From a checkpoint of a small sound classifier.
Model: 13.1M parameters, log mel input, arch wavenet, norm batchnorm, widths [384].
Rows from block 5, named by matrix and row number. Rows with one number belong to one channel. Each number is 128 + 32 x the weight over its row's rms, rounded and kept within 0 to 255. All counts start at 0. Numbers have three digits each. After the name is the row's rms in percent of the matrix's.
# filt: filter width-5 conv (model.blocks.5.filt.weight, 384x384x5), inputs 350-363, a 5 kernel for each
# gate: gate width-5 conv (model.blocks.5.gate.weight, 384x384x5), inputs 350-363, a 5 kernel for each
filt.106 100:154130083095113133112167113169132099102127074146114109127136128142146110075149093100147110156110098146099154098141119142106149205115117142146108113130156112171107132103115132140133087096108161110141114201115124
filt.107 099:098134142088120130109124096122132122116097136135095129139162117134089155115106139203171045090155085122085154169143094106172094107136192118142135110152126162095040122112131107141133214117145161133118083161070162
filt.108 105:155059156064133102128133201137116092076147121150053153176130085156133155095116151191177163146126082126063128156148141121125120106142177144135152102081135170169162186132129160105143124102161137119151092119159177
filt.109 097:151088127076166197120127130132140201081122127061133136166082161102137155161158113152168081142124109076155113113185094114160191119117148131173106130155180028151107120098123100112084173147103100101119099108147138
filt.110 104:119154157105092090109081129109122192183086096123145168133099125150138125106087101150196180126091119145136178102170157134133108105121164142145113121074155150137163095101144079120095169120156161076138138145130198
filt.111 102:117153176113108136138141155105043132082096123095135127111156088148143228165108171129109122165201160083119103175125117089062122121167134146161134141181052120181116146181112100161130121103078146114127148123093167
filt.112 099:107172128136105114099082125109056160124166082109168082121135191126151141145095115183140110130137101116136164183189122088038102088076106231105093139133124127111117135139129082152119115129135151126119072138099158
filt.113 096:088068121116123120115110105124120146172069085148141090114179125079129132153085114097075123155103053151131101108158172129070150115163144180117114108175187169147155136064119179171108117115094161117131139137155106
filt.114 098:098182163133116129128127118161123108093097167130132141141173140101073154161107129138145145114149142128119155096213087126121168167101085162111140130131145145152133135153141136119156102144142081111117144122171122
filt.115 099:164093088187151143116147109087089216115087111142147179109160124123115133135147107126154100106114136152144113187061099096128100164155087117098107097144126131105111120117148150150096091148143130134116117102128115
filt.116 102:150040165126156136135157083138118150127142071123141160104132083169159138065091142119147163143084133162143133119139192150119023137102106138110108120092115150156136101117106100104077109151126101114098103113154135
filt.117 097:119127138141138066088139116181049164148141186138119118096105142121091110173193150119137162152114167088089080156182173118116074059131154159146114121134108108127173083142159149099067135175135050181087130206149173
filt.118 097:095111188077125131185156106147112164117157078145172125103162141100094065128178106154083113096133108107100114141130089054118130174140128141158165181205138143156134139132142160161118107135152114107113144128159167
filt.119 098:073129108132107155133083107109086125169142118104098145121111076143113100163120131104122080131134126108083067153159071142149075126060132119085046060109101125074122133136158094111109112127136155109099160102128116
filt.120 095:143114177120137203127067138148117091145125202106121153125105115110153151054123148135166090146113128127146110135151122095154168142109128091059112134108138142175129138089112148136143116170156085144142095167098111
filt.121 104:129137071097129134155147172089160162136148136144118130164108094126157110146146083147082119144105137144127089102130112164146135178141066072114151144216145067042101129097200120119113140146133133082156125129073108
filt.122 100:113091106152141115120128098142130146113083117142156096151094122100032140158131176171149111064147094089096154163137142160067142110112087156180147133122107140186152169123093115112168170068094145099110111060140132
filt.123 099:129119129110155142129178136125168152143129160162063178091146069164173120070092166112120143104132158161149139195102159140124146103119114134088099090223095106079147118078127052168147104154114118149135097142138119
filt.124 104:130073232091161110155145162168152123189117088106149139162149118127113144095100084136147149141124143116159157136112124128127105149125162154100105198075045138131173149080148129093170108084046153130119143074176159
filt.125 096:130164100138113121137096120146121092115105132147150118136104138155117141160151118131040158115153114125063134155186147114140115159154168162092130130125124123169178124173145137095160128116170117195183093167128124
filt.126 098:107136101156154174145119188079184083124086143146141071102111148089068155155133161145116085084103070109139112110097090206112101093064091048176201126085187114086107070138129098192167090100077088136126111108144131
filt.127 102:110165138115109128118075169122126080128162173113072133110150106109111194047100090139098164129105147155175154143103192111106096107079171154151139172120136117169148126096131123112100101100104121092110159096167150
filt.128 101:080156101068162093109217102112118114111178156192172140141088137138118151161151103108174114169137169143089112161094083160097170091176091100084118131115130149114132103135141125120125114159120135094146168161140147
filt.129 108:139107159103132108125158182124115132145123140139150124125136122117144096105129113080120124170151180107124117124139109148116116122098150159187114149098150042086174130143125105117134082136098101111121091151157131
filt.130 099:123147114091091149103148158138116090177114145194185152106098148083090125129156126127208118165128122088123101120161138162120127106128162113144142142154117125095134130128127127145163128146133108137135139158192115
filt.131 101:104180083127104138104150142083131117158102134162124171108142140127120159100160171163186178197168116119124096105146184129142184121165120126135128147148100112113122154126082106115138133151077103107126093078120099
filt.132 102:169129161114186109139177195150138146111069111129128087126179115128149058145157123120165113111118087119129156157072156051161126072197092099138176142103154171152156116126111112116125108025124065140137105081105110
filt.133 099:175146086145135089125106158165197152103048201150097110122151104165112075174131087126215159168197142145118165107176075127139109126103118090159115152117110122183088128117141117150136084127102120136092162076078071
filt.134 099:142176081141120117157106127114149174117152112113140135128089071141123107140169153129147150121151144134205095125095133162130146088188102159140094095180126149111125169158118192132061070116172117123112162182193083
filt.135 098:096057124113116107118150109141174147094133074164122109095142163063099143178166105184121124150147178160161100074151074149105132137120118105207165100117148104130095114117141147127094129160101084094129104109112093
filt.136 097:130126126109153138138085148120085106155102120117147189058161133133157156133157070140162105136160187071131092086093147138190085102121105144114169130138159138160138166133121152109126140123153104147139160126137161
filt.137 098:074134220106087115130147111179122095153096100141139114180145188159140121074119134152137135145158155151198143110100100084096164071136136172165087070121155151147219149111075161137152092129119156173128073156129144
filt.138 099:128149144127115140077169108113139034112091158172075042097178129108129104077123144158134192165141127110127160089134155128124148090110139216133172130092071093129161171098084110196206125115082139194170203080181124
filt.139 100:158138148146081120168195137150146109150136094139124168090145128089098088120063159126147138101181109163142083214189089145166100129099149148107153127103111087158089150150146154169127119196166084161139078168099131
filt.140 100:162166127193108122140159110158108105087158147089066150113115148123115197186073146195160139126133104086158166127084103118187079112148145127046115191171115151121085108148111136110124120151160133107117144183132142
filt.141 102:141122114159115144158075179149075096150167105118098178155183171100119144128137098150092140083119164146140154152140135091143113117122175102147186164148085113207157155141146116157112129121083116145101161191173147
filt.142 102:066173096120183102084087089116157153125145138124105165185136142113103106145159100169112151077104148134120185098127161124157160069136106146167105148128098118110108184112117165159138161132173140151142124084163120
filt.143 103:092086121134137160115136103107109138160141122141125155107089117105172181055127111150161151123219190116117110086181144138127112125147205088121112168155128100105166098124115087154103195238077138131121139139108118
filt.144 099:153067101156139076095099107105150044172097125121127114080106098111114111118113114062201162076127128141093164128161125094147135112140123105162063122120132126066120152141121129147114134108184118107138083109165170
filt.145 101:116136173061098172071164144110107120123196057135103150116164126159120000208124135079130177109133150179128127118108151136133130136138101114148114093124130088158121179115156151121011162131130158115100100102126122
filt.146 097:171130198154104146126197142111083177139168089150120106114086139114185136060183073084171124190149103125116129101087142192079159112154131170144150132129107117138093129124136179115103136145157121091123090123105108
filt.147 098:129148107084159117103150146138106116134142089163026154089176044145115137106063148050121094158150150150139097167140108117128086132153166122141172177080129178130090126177145109061122138128122139108163093116102101
filt.148 102:102111094112141094095103141127115151136206147154145176076152136146221177126112133099152162150156144182164138117164159148212090131087125162129112046134156180140130115162131110139204087110147116105180075140103087
filt.149 100:165144139111140128080126075128121104140099061110146173073168091212122166105136142129141129072149069126147157119145133139116140146139077157131111205113144098130088128165145154148198133159150121139108061122114150
filt.150 096:107201117084131110147144177078127198121067107158109136105129139164117096194184117162160123114111238071188107135136149099058102104144104093118113156121185186156167141165158112117207196147115114140161164182183106
filt.151 106:153120164137089103117117170145060151134125121157146172066115110142086154135149174126124111143129139150158130129129090071152127093147124126212131125110113138132087111145133144114135130116137200122095135157125156
filt.152 105:131144123105141113148083118105130192180113097158158105178146122106126150093139151150111168060158137109121121130129122168087123128144127132072116127106124102191123114187157120161094203096077091157130069152104126
filt.153 103:118141080137098157120098147155127125104171060085155107146158126070143130101115067094117149131088121088116153117158153103076148081111065115108084150103101112123125156052140174129140141119161191169129081114173168
filt.154 097:136146172096131180156151125130108120076137121122143106089141161107110111132084022155083136149121167084164123124134128145071115104170183132154073089175104171161159155121149139158166157150170172115076158107057089
filt.155 104:130069110124090186152125147164124176128089116098113084108162078179112146187179157088131084075111134162152081127143151165118146163132105102104145146090128148111091067115147152102085121111235105181154111114117133
filt.156 096:117113182132105100140127136145099170164146152120045170139115112169091125151180105123112119109204170124138176073081152091143140184184102117124102125111196096139156106121093126052154164191118117133130125173141117
filt.157 102:104123119149123122140159116152103147135104142121123092146156150153166119155110161143129134111162117193181144096124136125163164109203112173094177128207108127085134126147090144149114194184130138104167113126140126
filt.158 107:108150155070060154165145127121087127135153154096103178115130176146070111096117069188192112060112132113141212181089128119148109133117174142137175073082146171126121083141163133100092148136150103100140102196103130
filt.159 107:104145219091093112127144101168133096115203160162127127123138086161115140172151198111087123185109140171146156128124083114112138162122119082134099133127161154102166086108151140132126141145109165116082141130094184
filt.160 103:071105137075146140153107169177043125136043117125094136155148138141126174125091146082127138133148161181150134174152174109122127140151069130148098107134116116147131130109137070128095130137088117083151109181075164
filt.161 096:062128164107154158132130161099088126172132118103159159141126110180100140150107129145167172107140137130147184193157142103144121080127115110124107162107123095068106151112162145109111185137165144099123150087050106
filt.162 097:139157154098100144087142129131072073142119089126159102072083109120215187146095135164103106144109087069121108119117162120088164172149111098124128127091164149092108097186101157107107032194099067098081108093092068
filt.163 098:120127118082101135136141167176131147153124160120085107153094092170191077100102162118167089156130120159130166076096172120081147148122157105154141207156103079108121115136072121195169148172062141171147067134167133
filt.164 098:109084124163071174075119123112140112113152154098091111078138151063153162142090150127140101153120125098140101130153122127172072137123157131101090166150094092147133135146097132160111094133119094082150072208141111
filt.165 099:123114121161147165176122137189142168113128138139173152200112139123153139109094152130133167146143148107117085089182126139095210115150131147160151140126128111113118103137117127110160136144146161135109128077071155
filt.166 096:085146144130125145142107096172117077194133171108141108121071132158111195163120096042121170112101104091101147132105174186109167151163143051100136100166102113135144172109117170123184105120120099100188097105178136
filt.167 100:127153145155135125146170168164094147130138170152112088135127083154148127150204134136156142135137101131108139144133130179138048107149098089130063186118152110179099065073107149161189152157099150148112165144156125
filt.168 106:137089133121065150161106095131124177077176113126114089092121171123097063100141117135130116128177163185063124075121089111117145132140117132142144118102112141132130188137179099121126175095094182108151119133114204
filt.169 109:075134109157109152142122138169122112109132145139145154128123060158107060167144108077086081134130140107166161120168152149098113193123089153145105149105120103115093114130141137121130132134132141149109206089171152
filt.170 094:199103152162079136084077071091172111087064096108102152138134165107151152128135142089125156110147116109098125131085110160164109154182146148129126172083128147153185052125123132166138079138155157142115105145090181
filt.171 107:135178171074075113140129084169074097137140164060144176124124162062131140117103127058181124132147107122150131138100121098156179091125195152099208121099110130148147133072160108133122134141073170114105114080059104
filt.172 098:094112099201063129118130142116165138123187158130140212128154160091139145100090141127152198125169138085123152130117133159142097139151147129145118181090129124105137102135196081123095102098094105096104103018130122
filt.173 100:107135176132137098126131117109083079162185068132091135077152069128138080107117157114190156113137092124199178131139111081129125155141111091150149136109111133146125153195132110133113063133122118174138167168116061
filt.174 104:108141155109095100155084129135170084142114130159123121153165121156105096141142089160161135098088129129120147147101164098092099081178149132091132147180141144150179064088084115073137076062134108151107080131139152
filt.175 097:082155111116107152147138090106122129094162116085141086107161069129166173099132106111130163095105092059098162152144181130124099103109093151173112110121128117137081171141186136146104096108148109149111104102107077
filt.176 101:157183055147108137127111112115096167144130139125140160141156128093030143108194149150123095135129108124128128143119096168110170159096115076136161104143150149131116187133203092176120158161112100149106138096128099
filt.177 100:092105144157065127173114135087167141117142097122132173160156123112080137163150160115165125096094135161143140158064120110086116138176110103116103111081071125154151158133100155063096123087142146086156126179151149
filt.178 103:138133190101159196199094155149171113108142165150149123122095184145113125201145123170148143171127139129145062174130130153112162148138133156152135154114135101136110127127134103073122184104104075194122161124108126
filt.179 100:117141110092102184137170111101126161191169123086125108098143145139176133123209101059139094141085137128196147159167167104111117067101134157131133168151068124127094164128085113181152125118092129126069197134096127
filt.180 096:092131148136135151161058122160092137092180133149176145131125091165111122149121157089154108106128078181080109078141135105175117157176101064109078154143109125114145177148137134100127170108168161166126171128131129
filt.181 106:051102132148118150109108100119160133139112136131145117157145146110163167112157184148125104063135107133142109094131111170170153121121134195140117110140146078133129158130180116128137071156128075177108153105129146
filt.182 099:070117084085142118131090112139152126128082112130152163081137180136072153104162154111159124179069112102071094127116175118108140107183101080122115092115136097154190102049101092149147082136138097138081145092172125
filt.183 101:143134195178167150086092099139116140103135112122163154148134127099154124170101165129082124128169105124110148154175170132122125078186169160120138117171145176114093124136153181150140140105138105113128113147111086
filt.184 101:112130129150126107143135180184056147118135083120116121132151108096131145084102099106084156126110144174124108133147144142189080133121179119098135130114107148151162157102142155110155079086134127148163112079138111
filt.185 097:119161135059127132183140128087110084091122077084116159133106086125099076164150097165138131107077174095109104089110149186149148119184128130168144134150141131130135134162077139110125100127118156157134097192159163
filt.186 098:053071120172149119197161091126086135138112124107102086140136088115144117170144139086135152090126145102111139120157115103171090128166165144083074156082093123109128139147060127114100110112131095102079131089156161
filt.187 096:145115091105123141167071106095165146126113139170082075148086131123084125144163161131105068151177162116113102088125146148117157183176080098104152152138170147145174075175117081173148150121188143060087196177111120
filt.188 097:129115138128148135170133117150114049164098085145088187149098058141157153066178037149129151097171158142125093167150173095130145151094120084129106106159115120151101108125126115142139142145098107091111149134159164
filt.189 102:135096142102144112121106129134087145157209117174170147063108127169143104093140151117091106102130229137098104110134149130099174117123114116123167125174166143101157068103098068121168105113172096165075204121124081
filt.190 097:147142137081173077130255077146125098132104136134193147131111069162158098113081211100106130088217105105046178127101128110154120165115087128141106154125109200106108080071049158165123104125109176078141133105136159
filt.191 097:194130130118139179119155122113092095170153158090155164150126109131079136090121118117175145065122185095121059167124122124093168112077157135065149098079158110149168164083167121125151107086093152136100160191141149
filt.192 100:137111168108108157117166128127197124129098102088151151111124153126146164110148154088183086140116103110114123153137111102170094112125163130105086103127077100080136125136099170155143192096100090149156167135117129
filt.193 101:156124108125148187117146134126125130157154163080133084149130064159127131127115130139081151124119140149090119065184158146154156125142113064096111140178128084174074139192139071145137132241092166206120122147155103
filt.194 095:190077098113070136128090100123065121150109137159127222147176129152148106191161146162082102176142127115087126098152163123127055137135125111122166104114113114064125129167118106162077137126115117105157070139130095
filt.195 101:169157164133111143128138105100120122116149077077160153118097137107129147161100188111121164157149111162126185094110120086112085153108121107088118143129111155138106071128135142103121144121137135128130143121161170
gate.106 095:120125118114186171136136121122127111096141060083121162105122130138032118117177105148106180105115105150097081080141109157148111107099118087085087114083209103109077119120108184137104114128109130145079199121130140
gate.107 099:198153215135181196066109102113141095125131128157164138201128217135056084137191166050130112159142066116091127136123152146124155072191110127187111152156144113139155119132086132155144104181104130152170135108131133
gate.108 103:092091154132105085142130170200211094166169164137124117127123117102098154122121103102152118109135153134160152142091097137153124079209138100106176087149170090168126123137142085132152092171107115154086209131201127
gate.109 096:147173116076140107169117106162107135086100144204141139154079109127143152126113184120192113141128128159088130103128181113152118126109098127124151104149096150071116118183114070073180182170081113122148200200163145
gate.110 103:163110098118100150109144153080144100138174174115162153136203079148068073091121118143141159099155199134061098099107132147179133122105153161164120176094184108135058182119103128159147114132101082125177123104110091
gate.111 103:166157154122126107142157165152083090173130109126205091208138106165193153144126147141119091126132115075124131120122129158131068127145120111122104150106125152070072173105164150171108180185137132141125132094082129
gate.112 098:190071118113182103162118140115145119093080157158133120151009165112152099151083106126146107060105148111135122149116103078105128168137166125114129077095122123082173125156144132124138132090136154176179060159115105
gate.113 097:135141076192092126132150163095120183122101124166092075155130186219123175179168159135125123089138118100143145158107059135156166189112158101157153109168133077211097134145108086102166164128126155120181113143124137
gate.114 095:140147097132177039130121111103118122128172141098142114100121156144122174084114163140135145138082147145155078146157121087166121154150122114091099131198068056139069078169138092118141110163152134072156135101131174
gate.115 097:096117137136112172132115129091119141082135105076112106037156145122129106139164088119140063095190127070110089159123115108191095089147168116121142178069113132084118180116117166083166087126161115111104131135167154
gate.116 096:095153120150092091149138054104104128102113119138171099051145143086134147171084146194115197102124164177115132185056179129090145097123117191129153143082122152181141148086107125083094169081142099109101151106156173
gate.117 094:050140109140162162172091088165128104137112123190128136093118143114140194084170115162092150139182153136116153185208135100163146070142140154124123079141143147153038117171124144120151135129073171126113159125098092
gate.118 096:086155106143146109192197078120159172126127124117135110176122146166087178200074063100109117152111146102137090128105116153124095195156133092083066132145135184185122068155133162099117196113089131146144109200078112
gate.119 101:110068173146128057149120174121121107148152098132130158144096096118129128144173159173141124105123111154160159187106148101103183160109111160146102121134105057100161129188106135146152150149108142132157094074106143
gate.120 099:149149127175085136128131157054150072103129125170150056152155151129121126151136161140121084164146146140151124104134067123086056119142108134147115154152096155161153079125149175140136152153098116135101125121118095
gate.121 106:116152132070178066106140128131105144113080180114161150113087091122099099143152116157173078196158151119121090084132230161156119163117098062122155138178122081074088137152104110150155107134144120104135125161129158
gate.122 097:121109099098105148148157144140148122124118080081088127134082122114163106151103164162112081136067161163124139125068172118129142096126141097111169098136130142181146110151106177106097154205207169080115157141125144
gate.123 099:118110155079145098166159110126101131109164125133166129072140039168142086091116127130135160072187161103111078121189144102146160089139168120101149131132101102156093141074124129125098115090157117154132116151094150
gate.124 104:133155113093179135114126153104127141135049119209148135150088140126082183100101106115148167151095105106143106097135144084154102146139134077087090146124189095119130097179133135132091141103189111113112155120120151
gate.125 097:125195122074121174132128117146141198183095106168123128082115149102188156141096128150181105086149131157108106129160116193050137134145130183104044081127160174075110081199136161167134081096109169092140140123091102
gate.126 094:144090113070108066086085126139135140118127120173154103137160134189151126138117135161111135168154137148129108206148155159120109136157147136118088153180196191163167169131131127110147090234101081110147076186147186
gate.127 107:134063090152105118124129083106098134211073137073105176090168080123104120167124133143143144181138169092139107135120113119103152172129125197113105130104138183152151147137111047160116133106145136150152134161103121
gate.128 099:089162136114136123098129151163117188115103172134181186109153138116140174143110124115124096175138092090100127128157124164166116072142147172150110152109168109164163053150110187116180135103071111117053139159161165
gate.129 111:165126163075123098142095123058087075177194142103133090133159065126125123107154134122162112135079163100126175097105150061101096140172108055122123100129130155152158175127129123152119143111097190118193103141143133
gate.130 100:148156196159183123130127078131110140082122088148104203091161140156142165200127145116134078108165142098127065109135166140099146124131160127147118140112116107120140160125188177128102098131168091143087127118132084
gate.131 105:115079096067139140090114144153157121122115146141089155088175105194124102131126078186117126115125183143181137137100089142090103131161163127141142142129190047180139103109136114133160108125160127167172181152073150
gate.132 104:183125164135109205114111143121101143108128110096106123189129087120097157125172146172108131134084143127126139171109089104084142116146177128160133161085089116157189133137120135157119124109120128122127142106152117
gate.133 098:047135135151133115117178095128138136083197125120085136120145128131178089161139108191120140119116087141128191107156199090110101150146073134143091149100180105095120114063159129129100189174158090144125149173113135
gate.134 098:109134137202067139138108097096106129165065139121124077121107167128127104155198085100137108120140137204111131154144115106110142178179136098131167141186114126110141158116092122162126142143159126104155111134105113
gate.135 096:050158111153092072126113080143088169098129196136194107147139130088214119095127144112081127147141117183114138181145109147123112083132142127187170124095094129049092120110114172096107127152133107140064139099136113
gate.136 095:165131083149081057129140073094125149199138133135106078127158128135128173106124171138090139147103134140141147134128156120138201154094163142134149071119124122086101151113122197145162063094115108132099107050122097
gate.137 101:126099120142115125113171172119105193096091165173075120096130190147156066112100139167209147110084131073123180131157161093121145166158148099108076161129126191138082078145110134116106134113198115209163140125136099
gate.138 102:104141159163125104128145181087208115094131169128098153064181082138150120149075113172081128043148091133079121122102126114149121097103080122104143139117146137125120125151158181155076062120142134163120144108086138
gate.139 103:170089043096114127152108123149134156120030099138108124138131155141165178159111139166124108142118171074126083120102157115109174127117155104145189175100162156129148118131131058154174152099195126160138127098122110
gate.140 104:116107145098128164091111134078096175120119122081177150130144131130172157129097116163121148124193146069142113109105160155103159140145093104125118144057138104080120111176134070072103141175139099063113093143100103
gate.141 107:065167123145153127120113173179072116195109144133181148124096153181142083131195086142167147136067152103108115150150158161114090093133168063141091139146144138135147097093094174149198098115127063113166177153122072
gate.142 097:151134168173176185152122106102149133142105068113157194164171167153158102150133133104139173141154085133076134148137120121121107130143134221138131115171145136140107090169155108094141142137198132085081097159112118
gate.143 104:130149135132150138085086109171094137152140124159175053064123108138116058125114084117163136164140161082122116130149071142135126142131103120171151087118112123089127156124141124149113156086167138118122099133173090
gate.144 102:127118166155070159107085066088115142158143116166166163133168090122144174143138156132113109100129160080090153094130149130147110132146128189117151147051127159108171145101134084092095148110099144097115131076151203
gate.145 102:130156110120145119163118128123095144171130116150130157149134160145091079140077149152128087104161149154165159088118129117113114169099177147166133126129127196075093165092111079116144162128140163085117104162103147
gate.146 094:123118148096101135118076079137132090142096145151169124140128222151076129193086074122141094192129108152101149125112088147150115089121124146162105133089121136157159163151159140175134130117099105168117094180136155
gate.147 099:138124141153151095088097117066135160108082121169182124141159130165124098159130157088097060186155165106137119064150091127162135186179136070102096136125145131061136154101144097051102038071121075148101168123099109
gate.148 107:138185108137170180150068203117129123135054159130153082103090146123144104099112089121152139198087203094149117111078130158138182093112103113080120169097127123162149136114135114166111160107135172181135134207179134
gate.149 103:154084125063113125140137164076157112168166107105139180112129070144162107154179164112135132155123147097106126117107131172148132151162122138120119123098139112147107099144109129117127087133098080109110105107137062
gate.150 104:094129075154140124123101085170101045108065123160183092107157198129105109151094135172148059171146116137110162094131091078120147084134078156242154182099061134161113195091182145140140148102141090086107061155134101
gate.151 103:156140066150149135158101159102128105144119106144083079084154122153115139088091112164111089130105108056116112086118079104078102165108152185160185130133157081079110095184144181120137165148096117079135150149139073
gate.152 100:127164095107110161094127147107083090132155110115145145087143060071102142176157096109134094087168126137187147136124106125135101140166149128167127191139116125088172142095112162172157148155143092148137089177139131
gate.153 105:126147113123145127143119105147078144153158100136089113142131131078123146053149125131112120153106101131156141109096109078152121093115074122095066109169156185088118064130123141176123118123151133116143102104209131
gate.154 100:117114110135175083134120165100125142146123085056175156162121133166178056104104103138153119145148150158106132147190163182141127097104136130121129150206100161095059103158126093113136159153177144117083198105167142
gate.155 100:148100174167189137129125143167134179146145110141126129152078162123180107128179099191137060128135094192091204117084077122118182152098131084077102140097148179133112155131201140162113121099155115135124097102157172
gate.156 098:103124175135124097083128104113114074070113071078137115123100140172104169166142141105152157151112127138166149163203126146156139053178057152113095126099176141154146163112141127156119131053087133143145144103124108
gate.157 100:146143168141128142132118070124106163134147178131068120163149129118153092124141146141150159074066181070139096111154172078118204129085136163151074123145169171122179093118163087123091126126156113132141118027099154
gate.158 106:178170172145140118173129127158111118174115149131146148116128159124094166172108138081112105100153099158159186088143083160154074109157183108131095152108128134168079133110206188145094143169117101110115188136171120
gate.159 105:160119136169112166169169141134132117087098105137032110130172079119122104091112189169196116132098091125092117168114133187090098118121176156103139119183113152184103134100160103185129042083131119176095175087107163
gate.160 104:138135119143129099118108118040109153136157095082180148171201160131056133185054134128146173149114163103123103078197122076157126191142109125148112154142113157135165176101135168141133142109096093150114123151087059
gate.161 096:118171211072062105158155106116109166099139068153121086072213136133123100134158126089136083161134147075083130113140141140136127097138170086186096170097144146097108121131152127132145169072143141105171110160037119
gate.162 099:064137084088185071110144158131120102157063057111100130104182141144100146140143137119146146137169166122121145158140150155107131152136116132161155083152132088108200074171107151068119156147082130119054044100103145
gate.163 093:111130113127139097137139114111115190133107129118178131111141137131190142076138106120165126073188140109105099107096167127170100190180117115148118120132142114112172131063125104157119162096164107078148112126114085
gate.164 098:136104131146113076140090090056167086132157133126155139142131118130129144099144144145177195158159066120128167152163136138161105194167099153163163162102109104119124175105120158120127135138125089093098091129182152
gate.165 097:174134127163147140131107105101103107140128143159240110162117169139105123181157171085080174114105130189144157116152132097082106183118116079141064100130127124104111144188164129180140072064156165151092086125148131
gate.166 097:098144105085126179196129181125148072111082162160093096140160126151165197078104141148175117083090123125150049084111130084164084112095157169080154099148116094174051165096177182119106121126111109110161134115128124
gate.167 097:128168144102068212103106157105159135147139115130115162090073149152135241180146115136082078127099078197174086149134154072102119173172173145152121080038196161092136176133141181191107151180161155153041137132110092
gate.168 107:101147099159140107157147129170152073188090132085165063075096211149163085105158103093110133087168084161077101145198146134164107102127122126126057136139112118138149097114125127157134094165129163135099132128078112
gate.169 108:145091111057105103152157147152102132147114140180114170103165121133110152139174171146169109084108168096167171133095144180156153110157082115120130081113140121125146112156161141118106109081172164131122084140144103
gate.170 093:154148155160169143086147089186142160118090156179165114074072177158089118113065091154107111146131129148088182097112104132123201129124102079193119152116096142130103140083113104167107155108140149161147079102155090
gate.171 105:112146126140091157117120074063108172142157138115109115069103134151165156120111117123094111091190131111146157150159074084101132118201146128196137153130076118128123081104155149124183097083181110156245130098110113
gate.172 104:145119134137177125178100090131130083092110081131161159126112157153067103088090140129154157148166152124139115112083086129104147069132136177083090080109106121124116151139058137091113112111139127132125137140110156
gate.173 102:199114132143086124108151180126145133075110176144099168128106170113119152095171177134130167137143142105142096168133119138154166152113121129071100142153175148094097126163161165078137164113134163105090094123083119
gate.174 103:105176163091090170124120161140107167133098174211165089162130133126181132074100120098124162142173109107135129126089087101147137127139159179160154131091109160073068189192215101136131100107107105109111131090106104
gate.175 097:122137151157188147119149178110113136097129146142143107106101151123120087108132114157098147112159107097169082090147164111117073126126128040120127113169110031121153138057099164134122139171147176173198200135109120
gate.176 102:149118099104148106108125166131140180135164099150170165127131152131177154107150092167132151142047135124113100115110079129136060151150183105181236106137106135151097098095129123134129100150186131114130124104099138
gate.177 099:111150158115136118153099132125118132133102153178133196112156109177164157103105047095121131126113150135141084135095171094099122137067190148098111117151120129083076109137064135181102103139213149162064105077117119
gate.178 097:122139140117066202136093170064143101107115103104119125196098132163092151133204111115135127126145101109132080113137149129114140150115146144127109110183130129101119171135151104080144148074075101158155118161072129
gate.179 101:102102178079150143082162093170130127144129164134117121147145144172083099160134148148092153115138075111187144042142139096084070120185114151155140107088136145124135145107138141097145168094133085108102138195120163
gate.180 098:078108120074089113111178056126139086121092139136149149098185209185141151137156158113133136190098071177116104122105166231100120145120137143109151155144105118074140141077183061149206091138135088076122114163163147
gate.181 104:181117094134091112142135126086103091123174103117072134158155099147123132125124127150119123121151104075129103089108117162140152132103131109127179132141093174181074175156131179148149140196120088129093126096116124
gate.182 097:147068168126095159092168121140144087168109128120164140155099128140126117147099093112117118116157114049134088175104153090117150148176125152078136106095186134131141138147144182133099149117102141145087136110098106
gate.183 100:109074164150130156142112131110099111152185147065115148119107104066108149166074163141091113147097127163103132162109119155182152140080108088096164104147109094144155121139138095207083088107126161137185200125124113
gate.184 101:164129142097145097081069196090080132095110083117104125145124062077182205085118161120147122103117122138140088126155151116162137194110128153089103136155103109142118169163149114151147113135166053140089116153101153
gate.185 094:154157120080136111135169141103088115135179141123096151191131127102085145130040094117111119095068026084112089187068106129143159128146151179069134114111099130103127154111158135112169169127128160105161176170124068
gate.186 100:097149138117110122167121106096148152189162130144143169178060130163145185064157045185111140136075127128128131172088104178151145165170122089155153098151106071169067100193112131122146117106155135101112115122165143
gate.187 099:102115150097108124067117170112126131160147123157073180061106112130125173104197180172132122111123147116108158117133112072169128052164094138117090124095103053103126085123157123187112142123101125162184122158158160
gate.188 099:156088119131166105123140088152141101178162131125152080104158107150142148072096148110154175171128133141131109079127088095163137188106131139202130125098132186098040156082150126165102146142134056133113164159097151
gate.189 102:124129074117113098130171092158156184092188141140164114125118084147157117109099124148150136138181168150132123054113075157145144096134157080101105187140044192073080169143170116146131166131109113109095096115070067
gate.190 104:170182102147132098137086102191152127092042146100156101182099138143148117126175101178168171141154105102093118134085151112140143148099139153096109133080185118050183143125144152101088156137115182077087169064162160
gate.191 093:095146129159127094184163133143160096151030172090088067155175149138110145077143199081146152100049179120144065077112097107110151200165132158090125111066132101129134149126094128196119155106145090080124179120145093
gate.192 100:126155129136060145165121105125130131106128124150145102116122164110151126118174111105109149154126124167124123132096118112101160068124110115141167129101132154158155087181078173105111136121094119080098146128168175
gate.193 097:186175167129122079118037151113156050157111144175124128133127115092121130111113077106133083106101130153115141140123114142147135134149179135146124170127107138082108129086100187102140120158090093176198105071053164
gate.194 108:185164117074152209079107070093180153141180119118190082149155149153094149146108106025115127145191085104108106114128099135146175160140180109137121132138115117146160089133166125176096124148099111151077096170177089
gate.195 103:156084147099096142109165187143143157109076103140084113115137178120117104131186136126084193083138118045162112131042159160119165099134139116123178156136126106156188082147101074181222126135154172095141158134158130